{"arch": "mobilenet_v1", "num_classes": 4, "kernel_size": 5, "am_softmax_margin": 0.1, "init": "lecun_normal", "optimizer": "muon", "muon_scale": "original", "adamw_lr_other_params": 0.00097, "batch_size": 128, "epochs": 43.2, "weight_decay": 0.006, "adamw_weight_decay_other_params": 0.05}
Rows from block 5, named by matrix and row number. Each number is 50 + 10 x the weight over its row's rms, rounded and kept within 0 to 99. All counts start at 0. After the name is the row's rms in percent of the matrix's.
# conv: pointwise conv (model.blocks.5.conv.weight, 256x128x1x1), inputs 0-63
conv.2 129:46 35 28 36 49 48 53 40 49 52 38 38 65 47 62 60 37 55 46 56 43 60 60 47 48 54 53 40 35 44 57 42 68 67 42 44 52 64 42 57 45 49 40 72 56 62 52 69 53 52 51 40 50 46 57 59 34 45 51 45 47 60 44 50
conv.4 107:70 56 35 36 37 53 50 47 42 54 58 60 61 48 53 52 53 50 60 74 40 66 42 52 34 45 51 57 47 51 60 89 68 54 62 37 68 49 50 56 57 63 51 44 53 47 37 46 45 38 60 59 60 54 44 34 44 36 60 49 46 50 43 69
conv.5 117:42 39 40 55 39 49 61 56 57 61 54 47 41 50 36 36 57 43 52 65 70 49 46 48 47 55 47 35 49 62 36 49 57 54 35 39 48 46 52 45 52 44 63 48 47 40 49 56 62 37 43 32 41 68 44 61 48 31 48 49 69 42 65 44
conv.7 102:53 41 54 33 41 45 31 67 52 44 51 44 48 53 59 50 39 54 54 53 54 56 55 42 65 52 45 40 47 33 49 39 47 33 48 41 57 60 47 50 51 60 39 59 56 44 46 53 79 49 43 58 62 53 42 38 48 45 50 55 50 65 41 53
conv.8 099:55 42 52 48 58 59 56 54 46 57 70 55 43 68 52 53 48 58 64 58 54 58 45 48 64 51 52 46 50 49 69 30 70 49 37 52 65 40 53 44 54 56 69 31 53 64 36 65 51 65 58 62 63 47 55 54 39 48 50 32 54 49 54 53
conv.11 106:48 61 42 52 63 51 34 46 34 55 43 40 33 38 48 52 53 51 56 55 47 62 48 38 43 50 60 35 53 61 34 39 71 52 47 60 41 58 52 51 54 59 37 31 27 51 45 50 36 54 45 44 43 62 35 59 28 39 62 64 59 50 54 56
conv.14 120:56 65 29 47 42 35 53 43 48 39 66 55 47 55 49 39 46 30 34 53 49 75 45 36 53 49 47 61 36 58 49 52 43 52 59 62 45 54 47 47 54 38 42 66 53 45 54 56 45 49 53 51 60 61 42 55 62 54 48 51 57 41 45 64
conv.15 099:57 48 56 50 51 51 65 46 50 54 53 54 43 51 45 57 48 55 55 40 56 44 33 51 52 49 48 37 51 66 38 40 35 53 32 53 37 42 33 32 54 52 52 34 43 51 50 31 64 40 52 37 37 51 55 53 50 53 38 45 66 54 54 47
conv.18 115:46 54 73 52 40 51 36 65 64 49 52 48 47 35 55 54 46 53 56 23 56 52 35 40 53 46 68 55 50 54 50 61 60 34 40 52 61 46 42 55 57 45 34 47 65 54 43 48 62 56 38 32 61 56 73 54 47 46 52 71 58 55 55 50
conv.22 093:60 45 54 53 42 42 48 57 72 41 38 50 48 35 63 49 38 51 54 66 68 53 46 49 38 45 48 62 39 54 59 51 42 44 42 40 38 34 52 55 34 49 41 58 51 35 45 51 71 56 68 43 47 55 53 50 56 43 71 56 42 32 52 47
conv.23 091:58 55 55 56 49 63 42 47 42 47 74 34 54 58 44 59 39 72 54 70 47 59 41 60 67 42 46 57 44 66 52 44 58 57 45 61 53 43 56 55 68 43 43 56 45 44 58 56 51 58 32 29 44 60 49 43 44 57 38 51 61 36 68 51
conv.24 101:45 64 43 55 36 35 39 46 37 42 55 29 71 55 57 63 66 58 56 31 42 53 48 61 50 40 42 66 52 48 40 44 50 67 44 50 34 49 35 57 56 47 59 54 33 53 55 51 42 38 63 42 47 42 50 67 49 39 38 48 51 45 45 44
conv.31 101:48 46 35 37 71 50 65 39 64 46 57 48 54 52 50 37 59 46 35 48 55 33 65 50 78 55 39 44 39 41 32 57 43 62 40 49 52 54 61 62 41 40 69 73 55 57 70 31 41 42 43 43 39 51 48 54 33 50 50 58 44 63 49 52
conv.32 109:41 24 55 34 37 46 39 62 35 39 57 55 49 45 51 29 60 58 62 30 43 46 56 45 38 49 59 62 41 53 45 54 51 61 49 55 61 52 41 46 59 49 44 50 51 40 39 58 45 50 58 36 47 64 64 36 39 40 40 34 26 61 66 49
conv.34 094:42 42 62 35 47 52 49 55 45 54 49 62 53 59 47 44 47 40 49 53 65 55 53 57 62 49 50 58 41 54 50 82 50 43 54 49 43 46 52 29 47 27 55 63 41 48 52 56 44 44 53 62 62 55 44 51 54 49 36 38 55 43 46 47
conv.35 112:38 47 44 41 52 20 57 46 49 60 51 67 49 53 54 44 45 37 41 45 68 65 59 45 39 40 39 48 50 33 44 39 50 46 48 43 52 48 50 49 54 62 42 26 37 49 50 45 54 55 71 50 46 50 70 55 49 39 55 50 36 53 29 46
conv.36 077:57 63 51 27 43 44 31 43 46 48 56 58 43 56 34 56 31 65 44 57 47 55 48 49 51 40 30 51 62 64 39 51 45 44 61 49 50 54 50 46 46 72 51 47 63 47 53 39 40 49 48 47 38 56 42 51 37 65 56 52 62 42 40 61
conv.38 093:41 29 46 52 51 41 59 61 65 69 53 42 43 51 38 47 40 36 45 34 46 43 57 51 55 56 60 44 53 49 49 46 35 43 67 72 39 39 53 41 34 30 47 50 43 48 50 55 69 65 42 53 45 53 33 48 48 44 43 50 47 44 52 51
conv.39 117:40 50 41 56 50 43 40 54 32 51 38 51 35 52 57 35 30 52 49 30 41 41 52 57 61 53 58 63 61 48 58 38 29 52 35 62 43 56 39 61 75 68 67 43 37 51 33 51 42 41 33 47 41 64 64 52 40 48 71 41 63 42 39 45
conv.41 107:52 42 33 30 46 35 41 58 77 51 42 49 36 64 53 52 60 39 65 46 45 60 49 47 42 47 59 65 62 38 51 45 73 59 41 40 78 37 62 66 40 52 53 49 56 58 59 58 53 51 46 52 39 38 60 32 57 54 61 62 64 44 48 41
conv.42 107:42 54 36 62 62 61 45 42 56 36 36 47 67 33 51 50 74 45 54 49 46 58 41 44 56 48 60 42 47 60 30 58 60 64 50 65 62 70 63 56 50 43 45 43 67 58 37 40 46 48 58 51 52 45 45 41 72 53 50 48 58 59 26 47
conv.43 090:46 48 68 48 51 51 62 49 50 43 41 51 65 68 48 48 31 48 62 62 63 48 46 43 62 44 45 49 57 53 60 39 44 37 57 56 45 47 47 49 43 51 43 70 60 54 71 56 40 45 41 33 47 83 49 32 63 56 37 56 49 38 43 39
conv.50 117:39 77 43 60 38 52 42 59 36 39 61 59 38 50 53 36 47 52 57 56 58 46 45 52 36 71 48 72 40 33 43 57 51 59 54 52 59 41 51 45 58 44 27 48 55 48 48 49 59 61 43 47 37 50 67 40 46 35 61 52 46 67 53 49
conv.51 091:52 48 66 62 38 72 45 66 71 48 57 58 52 54 53 52 52 47 54 39 72 45 53 51 42 47 63 32 42 59 52 56 51 32 59 43 41 56 47 59 60 65 53 64 60 61 38 38 47 34 43 53 42 51 50 77 38 50 60 50 44 41 43 54
conv.52 113:46 44 48 82 37 42 47 53 45 48 25 51 50 65 47 67 40 49 40 49 58 53 59 48 39 69 57 51 53 60 43 46 41 62 36 49 57 57 48 48 40 53 30 47 56 43 40 47 55 51 52 44 46 60 45 40 60 60 44 60 47 44 76 54
conv.54 110:66 53 45 63 42 40 61 51 45 45 68 54 55 49 52 78 43 39 50 49 47 47 51 54 38 56 37 45 47 39 51 63 63 47 32 50 52 47 39 51 49 41 52 53 41 49 51 47 59 45 45 34 41 49 53 52 60 40 49 43 55 38 64 40
conv.55 099:31 51 46 73 81 50 54 46 69 31 53 52 52 51 55 49 61 48 58 68 44 50 47 39 51 58 56 57 55 48 62 44 52 67 43 36 68 51 49 59 33 41 49 40 53 47 53 47 37 46 46 56 56 45 63 55 52 46 57 56 48 62 52 52
conv.57 123:47 45 46 48 43 51 50 71 43 45 51 46 50 64 53 45 41 54 49 65 48 59 50 49 54 41 57 73 60 41 57 44 61 46 52 54 40 59 50 70 50 52 25 62 54 56 54 51 52 53 60 40 52 66 63 42 51 45 26 59 44 42 39 77
conv.58 107:50 61 39 42 39 52 61 31 36 55 57 33 48 59 46 76 52 48 61 47 45 61 40 52 48 37 41 48 40 42 55 46 58 47 53 45 55 47 42 48 44 61 59 56 58 40 56 50 49 51 54 47 52 68 60 32 50 54 61 58 38 50 56 53
conv.61 096:53 53 37 38 44 41 60 60 42 56 41 55 54 32 35 58 48 53 48 69 62 56 62 36 51 57 82 44 42 50 55 54 43 35 52 40 55 46 42 42 48 26 66 45 49 49 56 50 49 58 58 47 71 47 61 44 49 52 40 59 58 51 37 56
conv.62 109:50 52 31 64 58 54 52 39 54 34 54 42 49 52 41 30 53 52 64 54 45 45 67 47 39 45 51 49 42 54 42 65 34 61 51 53 57 47 55 42 47 61 30 41 52 50 47 34 44 45 71 56 49 44 56 64 48 64 38 64 46 55 39 49
conv.63 093:55 63 47 75 80 44 55 65 53 56 38 68 54 60 56 52 83 48 56 63 54 59 47 40 32 53 38 50 37 42 49 70 59 44 47 52 42 47 45 45 66 62 48 52 73 42 71 41 40 24 52 40 47 46 42 52 46 52 37 53 46 47 37 59
conv.65 099:50 40 68 52 51 34 49 46 54 54 86 37 55 49 55 63 62 51 40 52 71 65 49 38 52 56 50 40 66 56 56 63 45 60 48 57 40 51 43 48 53 48 46 67 51 54 55 48 48 60 39 50 56 48 65 41 51 47 55 39 50 62 37 51
conv.66 120:43 33 23 35 57 64 62 46 57 58 57 48 53 56 53 57 28 43 47 53 55 39 55 56 71 54 63 40 34 50 34 33 57 68 44 36 34 60 53 41 56 33 57 58 37 46 53 58 61 27 56 60 56 57 45 50 49 44 55 62 46 41 59 46
conv.68 086:51 46 49 54 24 40 60 48 55 55 33 51 60 33 42 56 46 50 57 39 61 54 40 46 38 56 46 59 48 45 58 41 50 35 35 63 43 79 45 61 66 60 51 53 42 50 46 58 70 45 59 62 65 37 63 35 30 55 60 65 46 52 59 58
conv.69 101:42 28 80 39 54 59 55 52 56 48 48 50 57 73 44 40 47 55 49 58 63 59 59 50 46 48 21 61 49 35 60 49 45 44 76 55 51 48 54 58 48 29 50 40 35 44 37 57 45 57 54 59 46 54 40 51 52 55 39 42 50 42 61 78
conv.72 090:43 50 50 54 29 53 50 56 56 43 69 45 53 29 54 41 48 55 45 53 68 56 69 47 58 50 64 64 57 54 52 35 67 48 48 62 49 42 66 43 55 54 44 69 52 55 47 41 40 78 42 33 53 51 52 53 48 48 39 48 44 70 50 45
conv.73 088:59 39 58 27 51 45 44 49 86 69 51 69 47 66 51 58 56 43 43 43 40 48 61 46 49 50 51 50 34 55 41 57 39 67 70 43 51 44 61 45 35 38 44 47 43 49 61 56 62 52 54 59 57 44 47 49 43 45 49 35 40 50 30 47
conv.75 091:25 39 63 43 61 51 41 64 42 53 53 45 66 48 58 46 41 51 56 36 47 59 30 48 60 64 46 58 58 49 38 54 50 51 63 49 33 47 60 54 56 51 57 49 45 54 36 67 39 69 50 54 35 46 62 51 35 46 50 61 63 63 52 47
conv.76 101:30 50 57 59 63 62 48 43 45 54 67 46 45 66 45 57 66 60 58 40 40 60 44 79 74 42 41 45 46 46 53 45 46 54 58 37 38 41 38 39 45 60 29 49 32 57 54 53 46 38 46 49 48 54 48 61 43 49 65 61 50 46 46 34
conv.79 114:48 60 43 69 40 64 38 86 51 53 44 58 43 59 44 54 70 33 55 58 35 55 45 48 32 58 59 50 53 32 42 49 46 58 38 49 38 51 40 54 44 49 54 46 44 49 64 51 58 52 29 53 62 59 64 49 40 46 47 36 52 50 48 46
conv.84 106:59 22 43 28 45 42 59 70 51 48 50 48 32 64 61 58 42 54 58 53 49 60 39 48 40 57 52 45 58 26 49 44 47 57 47 43 42 59 56 56 46 55 47 52 86 50 43 41 32 48 58 44 60 70 40 43 50 49 58 58 52 43 32 42
conv.87 104:23 42 52 59 48 54 35 53 45 42 50 63 35 50 37 36 41 33 60 51 54 41 41 41 57 38 42 54 68 55 53 54 25 65 32 70 57 45 49 46 72 50 52 40 42 45 78 48 39 43 40 61 54 52 59 47 44 54 33 53 54 45 51 36
conv.92 109:25 49 51 58 36 45 46 61 60 55 62 65 43 45 40 47 67 54 36 51 60 49 67 63 38 71 56 43 60 46 54 39 35 44 40 54 28 44 49 38 44 68 58 50 43 50 47 45 47 42 41 49 42 53 47 39 34 33 26 45 46 56 50 62
conv.96 116:53 61 37 37 57 63 43 47 35 61 47 62 50 53 51 44 42 61 49 51 53 47 53 49 46 49 61 47 56 49 36 44 49 48 40 50 40 48 46 46 43 19 57 51 45 50 60 46 52 41 54 83 44 42 55 34 34 30 70 53 49 51 68 40
conv.97 115:39 60 58 54 48 49 47 40 51 53 54 57 55 50 54 55 53 43 68 34 45 49 50 53 40 38 57 32 46 46 48 49 60 52 43 53 49 37 38 47 62 55 65 35 58 55 62 54 45 49 65 39 59 35 64 44 48 48 41 38 35 44 80 48
conv.98 119:44 44 59 51 52 51 44 52 50 46 46 61 52 45 46 48 40 41 39 47 63 50 66 88 22 42 49 42 46 38 62 49 53 54 47 79 55 42 53 56 52 33 57 51 58 54 42 44 61 68 32 53 56 57 65 63 52 54 48 58 47 39 35 53
conv.99 094:50 37 56 50 59 53 59 60 65 46 61 40 61 39 26 47 26 55 50 43 34 40 60 67 34 68 53 42 57 57 44 32 52 43 43 55 46 64 52 56 48 66 45 49 41 50 57 51 55 36 55 73 58 41 62 38 43 55 43 33 41 42 40 58
conv.100 087:36 72 49 70 36 61 48 57 42 41 47 40 51 48 59 63 61 47 42 51 35 43 59 43 47 59 65 46 52 25 56 51 31 43 53 41 56 37 43 53 32 43 52 60 64 62 59 53 40 43 56 44 47 36 58 62 40 47 50 52 43 60 45 46
conv.101 088:54 58 62 66 50 48 64 46 51 51 90 51 41 46 43 44 55 47 41 50 53 46 56 52 34 43 59 56 45 31 36 39 52 64 48 60 49 51 55 49 56 50 54 53 45 35 56 68 44 69 46 51 60 44 46 54 58 39 59 44 51 55 46 80
conv.105 092:56 56 47 36 46 31 61 41 56 49 71 57 54 55 35 49 39 51 57 34 54 65 47 51 64 49 45 61 45 44 41 39 36 63 41 49 57 50 46 40 48 49 56 50 54 61 48 66 41 64 40 43 46 57 48 42 43 73 51 47 51 30 48 54
conv.107 105:55 53 46 57 41 56 46 70 40 50 53 56 63 42 58 55 63 46 68 42 56 29 50 62 64 50 58 45 47 46 57 62 45 50 57 45 46 54 57 56 40 45 30 29 42 53 56 62 70 37 42 69 48 62 37 40 43 52 47 55 30 54 39 49
conv.111 099:52 68 78 43 60 44 55 57 41 53 62 53 44 53 33 55 57 34 61 59 48 57 50 53 47 53 54 41 54 50 55 66 50 41 47 43 45 42 44 81 52 51 57 49 48 51 36 45 36 59 39 43 46 38 35 40 44 55 56 44 73 45 58 46
conv.112 103:46 51 58 52 47 38 50 45 70 51 44 42 52 49 41 48 45 55 40 56 45 52 44 41 35 47 62 34 49 46 32 30 46 43 38 36 46 55 53 32 62 62 56 64 43 77 63 53 64 48 62 51 50 57 57 62 53 49 51 57 60 41 52 38
conv.113 114:63 67 33 54 48 49 50 49 68 57 80 37 45 49 48 57 26 49 55 49 75 30 44 44 51 65 41 47 46 64 54 53 42 61 44 51 47 49 45 53 48 63 44 60 50 54 71 37 39 54 52 36 55 49 56 54 47 52 53 44 59 36 47 55
conv.116 100:57 42 61 45 55 60 50 60 50 63 36 45 60 47 54 51 39 32 31 46 27 63 48 68 41 48 48 48 46 41 51 64 44 28 82 43 63 71 45 52 30 57 57 39 58 41 66 43 43 38 49 47 56 64 48 55 58 39 43 45 58 46 76 42
conv.119 114:44 41 59 53 60 49 39 60 52 60 76 54 61 43 39 77 53 44 39 50 50 69 54 53 54 49 52 60 53 54 49 69 46 49 30 69 55 50 45 53 59 52 55 48 45 63 56 32 49 62 49 53 45 58 48 39 47 53 49 65 56 50 46 46
conv.124 130:49 27 47 48 40 40 56 45 41 39 47 33 49 60 56 52 29 72 46 60 41 59 58 52 49 59 56 74 52 51 48 57 42 54 34 40 46 45 41 56 58 28 60 62 40 47 40 43 49 62 51 74 65 48 57 28 51 60 48 54 49 49 60 48
conv.125 108:50 49 54 43 40 58 43 48 44 44 47 40 59 51 58 57 43 49 55 27 41 30 53 63 37 61 76 40 45 47 65 48 45 66 73 41 42 55 60 51 45 43 57 50 47 39 39 36 45 50 48 50 37 46 53 43 50 55 45 36 57 60 40 45
conv.126 109:54 64 48 54 34 50 61 48 55 61 53 51 57 61 45 55 40 33 61 55 57 58 47 60 78 54 29 43 51 41 62 46 50 42 52 51 48 40 46 46 50 51 52 45 56 45 46 52 51 35 55 55 51 63 47 36 62 45 46 58 63 39 32 36
conv.127 076:47 46 49 47 42 49 63 57 37 46 70 46 49 50 60 52 57 51 58 41 48 49 48 72 63 48 46 40 50 32 47 66 63 43 47 40 55 42 61 46 62 44 45 60 53 44 51 46 42 59 61 35 37 81 46 37 28 48 58 47 50 72 58 38
conv.128 080:40 45 40 72 59 41 56 59 57 59 44 38 53 37 47 51 49 47 37 37 61 42 51 47 39 44 57 60 57 39 55 46 70 55 51 36 47 62 44 64 45 53 61 53 45 57 65 36 63 56 30 50 51 52 49 52 55 60 47 41 40 45 43 47
conv.130 099:53 44 36 31 46 64 53 32 40 41 47 67 49 50 41 54 51 35 57 40 65 43 60 44 48 57 44 52 67 44 53 40 72 47 64 53 42 48 58 61 50 37 46 51 46 45 67 25 40 44 52 57 43 47 44 46 41 47 72 60 38 58 39 60
conv.131 080:49 36 54 55 38 51 53 60 39 65 67 67 47 43 50 48 53 36 49 44 51 67 53 47 33 80 47 37 60 60 61 41 36 33 60 48 50 43 49 40 64 65 50 44 51 42 42 56 38 37 42 61 46 43 56 46 64 71 37 45 44 48 49 79
conv.133 117:52 62 52 64 62 54 70 63 67 67 59 54 53 55 35 45 59 44 58 45 50 65 59 45 42 41 59 40 50 39 29 46 52 66 40 53 52 61 61 32 50 55 54 47 40 50 81 42 39 57 46 48 35 46 39 49 45 45 46 41 48 36 48 71
conv.135 109:55 54 58 51 62 54 65 43 36 52 52 53 55 33 49 42 35 42 63 50 50 51 61 56 48 55 42 78 60 45 49 33 44 61 42 48 64 62 53 42 37 37 51 43 49 44 49 51 63 51 31 38 63 42 52 36 26 53 56 59 45 42 59 61
conv.138 099:33 37 42 49 45 55 49 56 47 41 56 46 52 55 53 66 42 49 32 74 42 61 51 53 33 59 41 54 48 51 37 55 53 33 55 42 48 60 47 43 46 39 63 42 46 47 60 47 68 53 45 48 28 36 60 31 45 57 56 49 41 37 37 64
conv.142 101:68 57 43 47 67 49 73 46 49 58 44 43 64 35 46 53 37 62 50 45 62 48 43 54 49 53 34 29 45 51 42 39 45 42 50 40 45 59 50 49 49 44 45 58 47 49 53 76 47 64 60 47 39 46 46 62 48 64 53 56 33 53 50 64
conv.145 103:52 55 61 57 61 54 33 44 46 67 49 54 46 53 51 52 45 39 45 47 49 52 56 56 56 31 42 50 54 63 56 56 47 58 65 36 53 46 40 73 60 49 47 59 41 44 74 68 50 48 48 60 57 49 35 55 44 52 49 47 66 29 44 28
conv.149 103:55 56 49 38 53 53 58 63 51 60 58 49 40 52 55 50 43 46 34 59 44 61 57 53 35 77 69 58 48 29 61 57 47 51 46 47 54 64 54 51 47 30 64 54 64 54 47 42 71 61 49 35 73 49 58 42 41 24 68 46 60 48 47 61
conv.150 102:40 44 46 40 41 47 56 62 51 35 55 63 62 57 42 47 32 44 39 56 46 59 59 60 54 54 55 48 56 52 44 54 46 51 53 43 59 44 61 46 41 48 49 38 52 36 74 54 53 34 48 38 46 67 64 55 40 54 77 37 42 53 24 35
conv.152 087:49 42 56 57 64 75 50 55 63 51 47 42 43 62 54 59 42 50 47 55 54 61 48 57 62 37 43 42 51 31 48 49 44 53 39 36 53 50 31 60 42 56 76 68 48 64 53 53 56 47 58 31 59 36 33 51 56 46 42 36 49 57 37 43
conv.153 096:62 51 51 56 53 56 27 33 62 38 45 67 54 44 44 54 56 46 54 54 60 42 42 43 46 48 51 60 46 48 38 51 52 41 50 33 54 46 49 46 48 58 48 43 68 48 60 54 65 27 59 55 60 47 28 56 54 61 63 52 54 39 43 39
conv.157 113:52 32 36 34 49 57 49 35 40 34 60 62 41 73 49 63 68 41 34 54 74 43 48 41 46 66 62 55 56 43 43 41 62 41 52 29 41 54 49 69 51 54 53 36 48 41 53 50 50 54 49 39 38 45 45 49 50 53 56 40 45 44 38 37
conv.160 098:43 38 48 45 37 40 60 35 43 43 36 55 62 60 47 52 46 33 49 54 65 47 56 36 55 59 64 33 60 45 58 47 36 41 55 55 35 26 37 57 44 41 45 43 41 61 66 43 44 40 52 53 51 53 32 47 41 57 36 46 47 39 38 59
conv.161 096:57 36 36 44 48 35 49 48 52 56 63 39 58 71 52 50 50 72 39 45 50 42 42 49 45 85 40 50 46 55 67 43 58 39 50 44 42 47 46 66 39 43 51 39 42 58 55 43 50 56 42 55 55 45 49 56 34 42 51 63 62 54 49 35
conv.165 094:63 43 42 44 44 57 54 61 41 46 50 52 55 53 23 44 47 56 42 50 39 49 30 57 52 58 69 53 54 64 63 55 41 55 78 46 64 46 64 47 53 33 51 55 67 23 62 71 42 47 49 39 47 38 47 44 47 45 48 46 49 72 52 60
conv.170 111:51 46 33 52 58 62 59 61 38 47 53 50 52 68 57 49 43 61 47 53 43 55 38 56 85 33 60 56 41 42 47 50 54 36 70 46 48 64 52 31 52 63 34 47 54 28 47 61 51 48 49 53 34 58 45 53 40 52 47 48 55 35 55 61
conv.172 079:37 59 42 52 45 43 55 44 67 63 46 53 56 41 40 45 55 39 53 43 49 48 51 56 66 44 66 56 44 46 49 41 51 55 46 45 42 35 40 59 52 64 37 36 48 64 65 57 33 51 67 75 49 52 42 48 45 57 46 33 51 46 27 44
conv.179 102:48 57 61 55 60 68 33 48 48 47 42 49 58 58 48 33 44 52 59 37 39 56 48 73 47 56 59 39 59 46 34 45 60 68 42 38 34 51 34 49 49 48 31 53 45 61 52 46 51 38 47 55 55 45 49 52 53 43 57 45 50 39 45 48
conv.182 092:56 40 46 53 61 59 60 49 64 30 62 41 49 46 49 56 40 56 54 39 58 67 51 60 54 38 40 40 31 55 71 50 65 45 45 53 39 41 36 38 38 70 52 51 48 61 50 59 50 42 50 54 31 65 41 63 42 46 44 28 70 56 50 56
conv.184 099:62 51 60 52 36 51 55 62 37 57 42 38 53 42 36 53 71 48 55 64 48 52 47 50 47 61 57 53 62 48 42 62 38 41 87 40 50 47 42 37 62 47 55 49 52 49 48 70 28 51 61 44 48 38 57 53 52 47 45 37 55 51 47 40
conv.185 107:63 71 46 46 49 43 61 57 37 55 44 65 48 48 58 37 62 37 28 33 46 40 34 60 56 45 34 50 51 78 44 53 27 46 43 43 55 66 49 45 60 47 51 50 55 38 39 41 37 60 42 52 69 56 48 38 50 49 41 61 67 50 42 52
conv.187 105:47 47 80 27 60 54 61 40 50 47 35 54 55 57 48 46 55 55 34 46 49 47 58 48 41 65 60 34 46 45 44 36 58 50 37 48 45 55 45 71 59 65 61 59 45 54 49 68 47 53 69 56 55 51 37 55 44 55 53 35 66 47 47 37
conv.188 096:54 56 50 56 46 46 31 51 64 52 58 54 58 56 60 45 69 56 41 40 44 52 62 61 41 30 41 62 60 54 63 57 43 83 47 40 85 53 55 63 51 52 47 44 34 51 73 46 43 52 59 46 42 42 52 47 47 44 44 55 53 73 37 50
conv.192 119:56 50 50 48 58 49 77 40 48 44 49 60 63 55 39 58 43 60 54 56 56 58 45 42 53 36 36 56 61 53 52 31 35 44 53 46 36 60 35 58 34 26 52 64 54 48 44 48 65 37 54 62 37 61 65 39 38 51 52 77 71 55 58 47
conv.193 097:49 51 48 47 39 37 43 44 45 57 44 51 44 57 35 66 70 42 33 61 62 42 53 43 53 64 52 42 62 51 64 57 49 46 74 40 63 44 59 57 56 37 35 33 57 47 67 47 52 42 52 59 48 40 51 46 65 67 70 43 49 47 57 37
conv.196 115:54 44 44 59 60 51 54 42 63 52 50 47 57 54 52 38 64 46 59 49 53 46 50 95 71 57 57 50 45 48 66 44 55 62 55 61 56 44 49 62 42 39 55 70 43 40 45 52 53 56 50 43 44 40 54 46 54 64 51 47 54 69 47 52
conv.200 087:56 52 41 51 62 41 54 48 65 60 37 48 58 49 58 40 46 46 53 27 51 64 55 55 39 58 43 41 39 49 50 47 43 65 61 42 40 58 53 52 51 39 68 54 50 62 72 48 54 39 55 67 50 40 56 38 33 46 59 47 49 41 47 39
conv.201 089:42 30 32 61 46 45 53 41 42 55 62 45 43 53 44 39 44 53 69 36 51 56 59 56 52 51 58 39 50 46 56 62 40 54 66 40 40 45 48 59 53 47 62 42 48 62 59 52 60 40 72 45 48 46 55 45 41 38 55 74 26 46 40 45
conv.204 104:39 36 48 35 46 58 53 38 41 46 46 53 46 54 52 49 44 48 42 51 61 47 32 62 52 35 54 51 66 37 49 70 43 39 50 38 43 53 47 41 54 34 44 51 39 51 35 48 68 45 45 76 50 78 57 46 56 33 43 38 37 57 64 58
conv.205 103:44 42 46 44 47 40 43 47 66 40 61 61 41 37 70 54 47 46 57 66 45 63 36 59 51 39 50 46 64 36 50 47 57 32 51 47 50 44 68 61 38 47 46 62 54 44 40 41 47 60 51 68 44 54 46 40 55 48 21 58 55 66 49 52
conv.206 108:43 37 61 66 62 36 44 54 55 59 36 42 49 42 57 43 23 62 44 60 69 75 70 56 57 33 61 63 63 54 43 39 37 64 62 47 48 69 45 52 51 54 35 40 59 46 49 48 49 42 41 47 47 42 41 74 54 41 46 45 57 55 47 34
conv.210 091:53 33 51 40 41 42 71 55 49 51 69 36 54 34 54 61 54 37 48 29 66 62 35 60 45 58 57 31 55 70 48 59 63 62 62 46 29 48 47 28 49 60 51 48 43 39 47 45 46 45 58 41 53 48 46 66 34 58 47 48 46 37 52 43
conv.212 101:50 60 44 55 52 40 65 46 50 35 55 45 63 27 59 43 53 45 32 44 39 31 63 46 38 58 61 56 59 48 48 63 38 40 57 31 43 64 54 63 60 46 58 52 46 44 54 46 48 61 57 55 48 55 71 42 59 58 40 45 48 51 41 45
conv.213 100:58 45 56 50 43 50 49 43 35 32 52 35 46 51 48 52 50 65 45 45 54 43 47 61 43 46 60 41 64 55 39 45 45 46 66 46 42 37 70 41 59 39 47 28 54 62 57 60 55 57 36 43 65 59 58 53 61 64 43 48 35 50 60 39
conv.214 082:48 52 52 38 53 59 33 52 49 65 47 52 60 44 65 48 50 36 52 67 49 40 50 64 83 49 35 50 53 36 46 50 46 50 51 35 56 33 67 53 62 49 53 70 44 47 58 50 45 37 56 61 56 58 46 37 35 54 47 39 47 54 57 50
conv.215 091:47 55 66 31 46 57 68 56 54 37 69 72 54 58 53 56 41 59 60 55 48 47 62 51 49 57 44 63 46 52 53 69 39 50 44 50 55 53 47 58 55 68 73 52 62 48 43 41 43 55 47 58 36 47 55 53 37 64 34 34 63 48 78 56
conv.217 110:65 50 32 20 35 55 61 56 67 63 54 64 47 48 48 42 38 48 58 55 56 51 48 38 51 45 62 49 47 69 47 50 68 51 45 42 53 47 62 41 43 57 58 44 43 50 58 35 43 58 51 40 54 52 39 22 39 32 51 60 61 53 48 52
conv.221 068:46 32 75 46 61 46 49 41 62 48 37 32 41 47 55 45 49 53 74 47 47 53 44 42 49 52 43 47 59 58 47 55 64 60 78 40 52 35 63 39 51 48 48 73 45 55 56 56 48 46 64 69 41 48 57 54 49 36 45 49 43 51 41 44
conv.226 081:45 57 41 32 43 32 48 55 48 56 49 60 49 47 48 63 57 37 60 30 31 49 43 62 48 46 68 48 64 31 44 66 43 54 34 38 45 37 55 48 47 58 49 65 40 48 40 40 42 51 37 71 66 42 56 49 38 52 50 46 52 57 46 64
conv.227 078:36 45 55 58 62 30 40 51 56 74 48 48 51 34 43 47 45 51 60 47 74 54 53 62 45 43 49 63 52 57 67 49 53 51 66 67 43 64 50 44 61 56 52 38 51 37 43 58 57 63 53 43 68 54 50 41 54 68 38 45 55 59 45 50
conv.228 105:49 41 40 48 54 58 42 35 51 43 57 34 47 35 52 49 52 58 62 49 61 35 61 54 55 39 60 36 37 56 42 62 53 50 57 50 52 58 60 50 50 22 48 81 49 47 42 34 40 54 50 89 57 47 36 63 68 46 55 54 53 48 58 51
conv.229 113:41 63 39 63 43 48 52 42 50 53 67 57 42 40 58 40 57 43 70 45 47 36 56 51 49 42 46 46 62 60 41 52 35 58 52 58 56 33 66 35 35 55 46 46 40 57 48 58 50 45 40 34 59 57 48 52 52 59 42 44 39 56 44 63
conv.230 093:46 51 56 50 51 55 47 67 74 52 45 65 46 34 42 48 56 41 69 52 40 37 52 57 37 47 47 59 49 46 28 57 52 46 59 51 43 51 59 47 46 36 50 48 43 50 62 57 60 57 53 53 34 46 43 43 39 45 46 47 41 65 37 54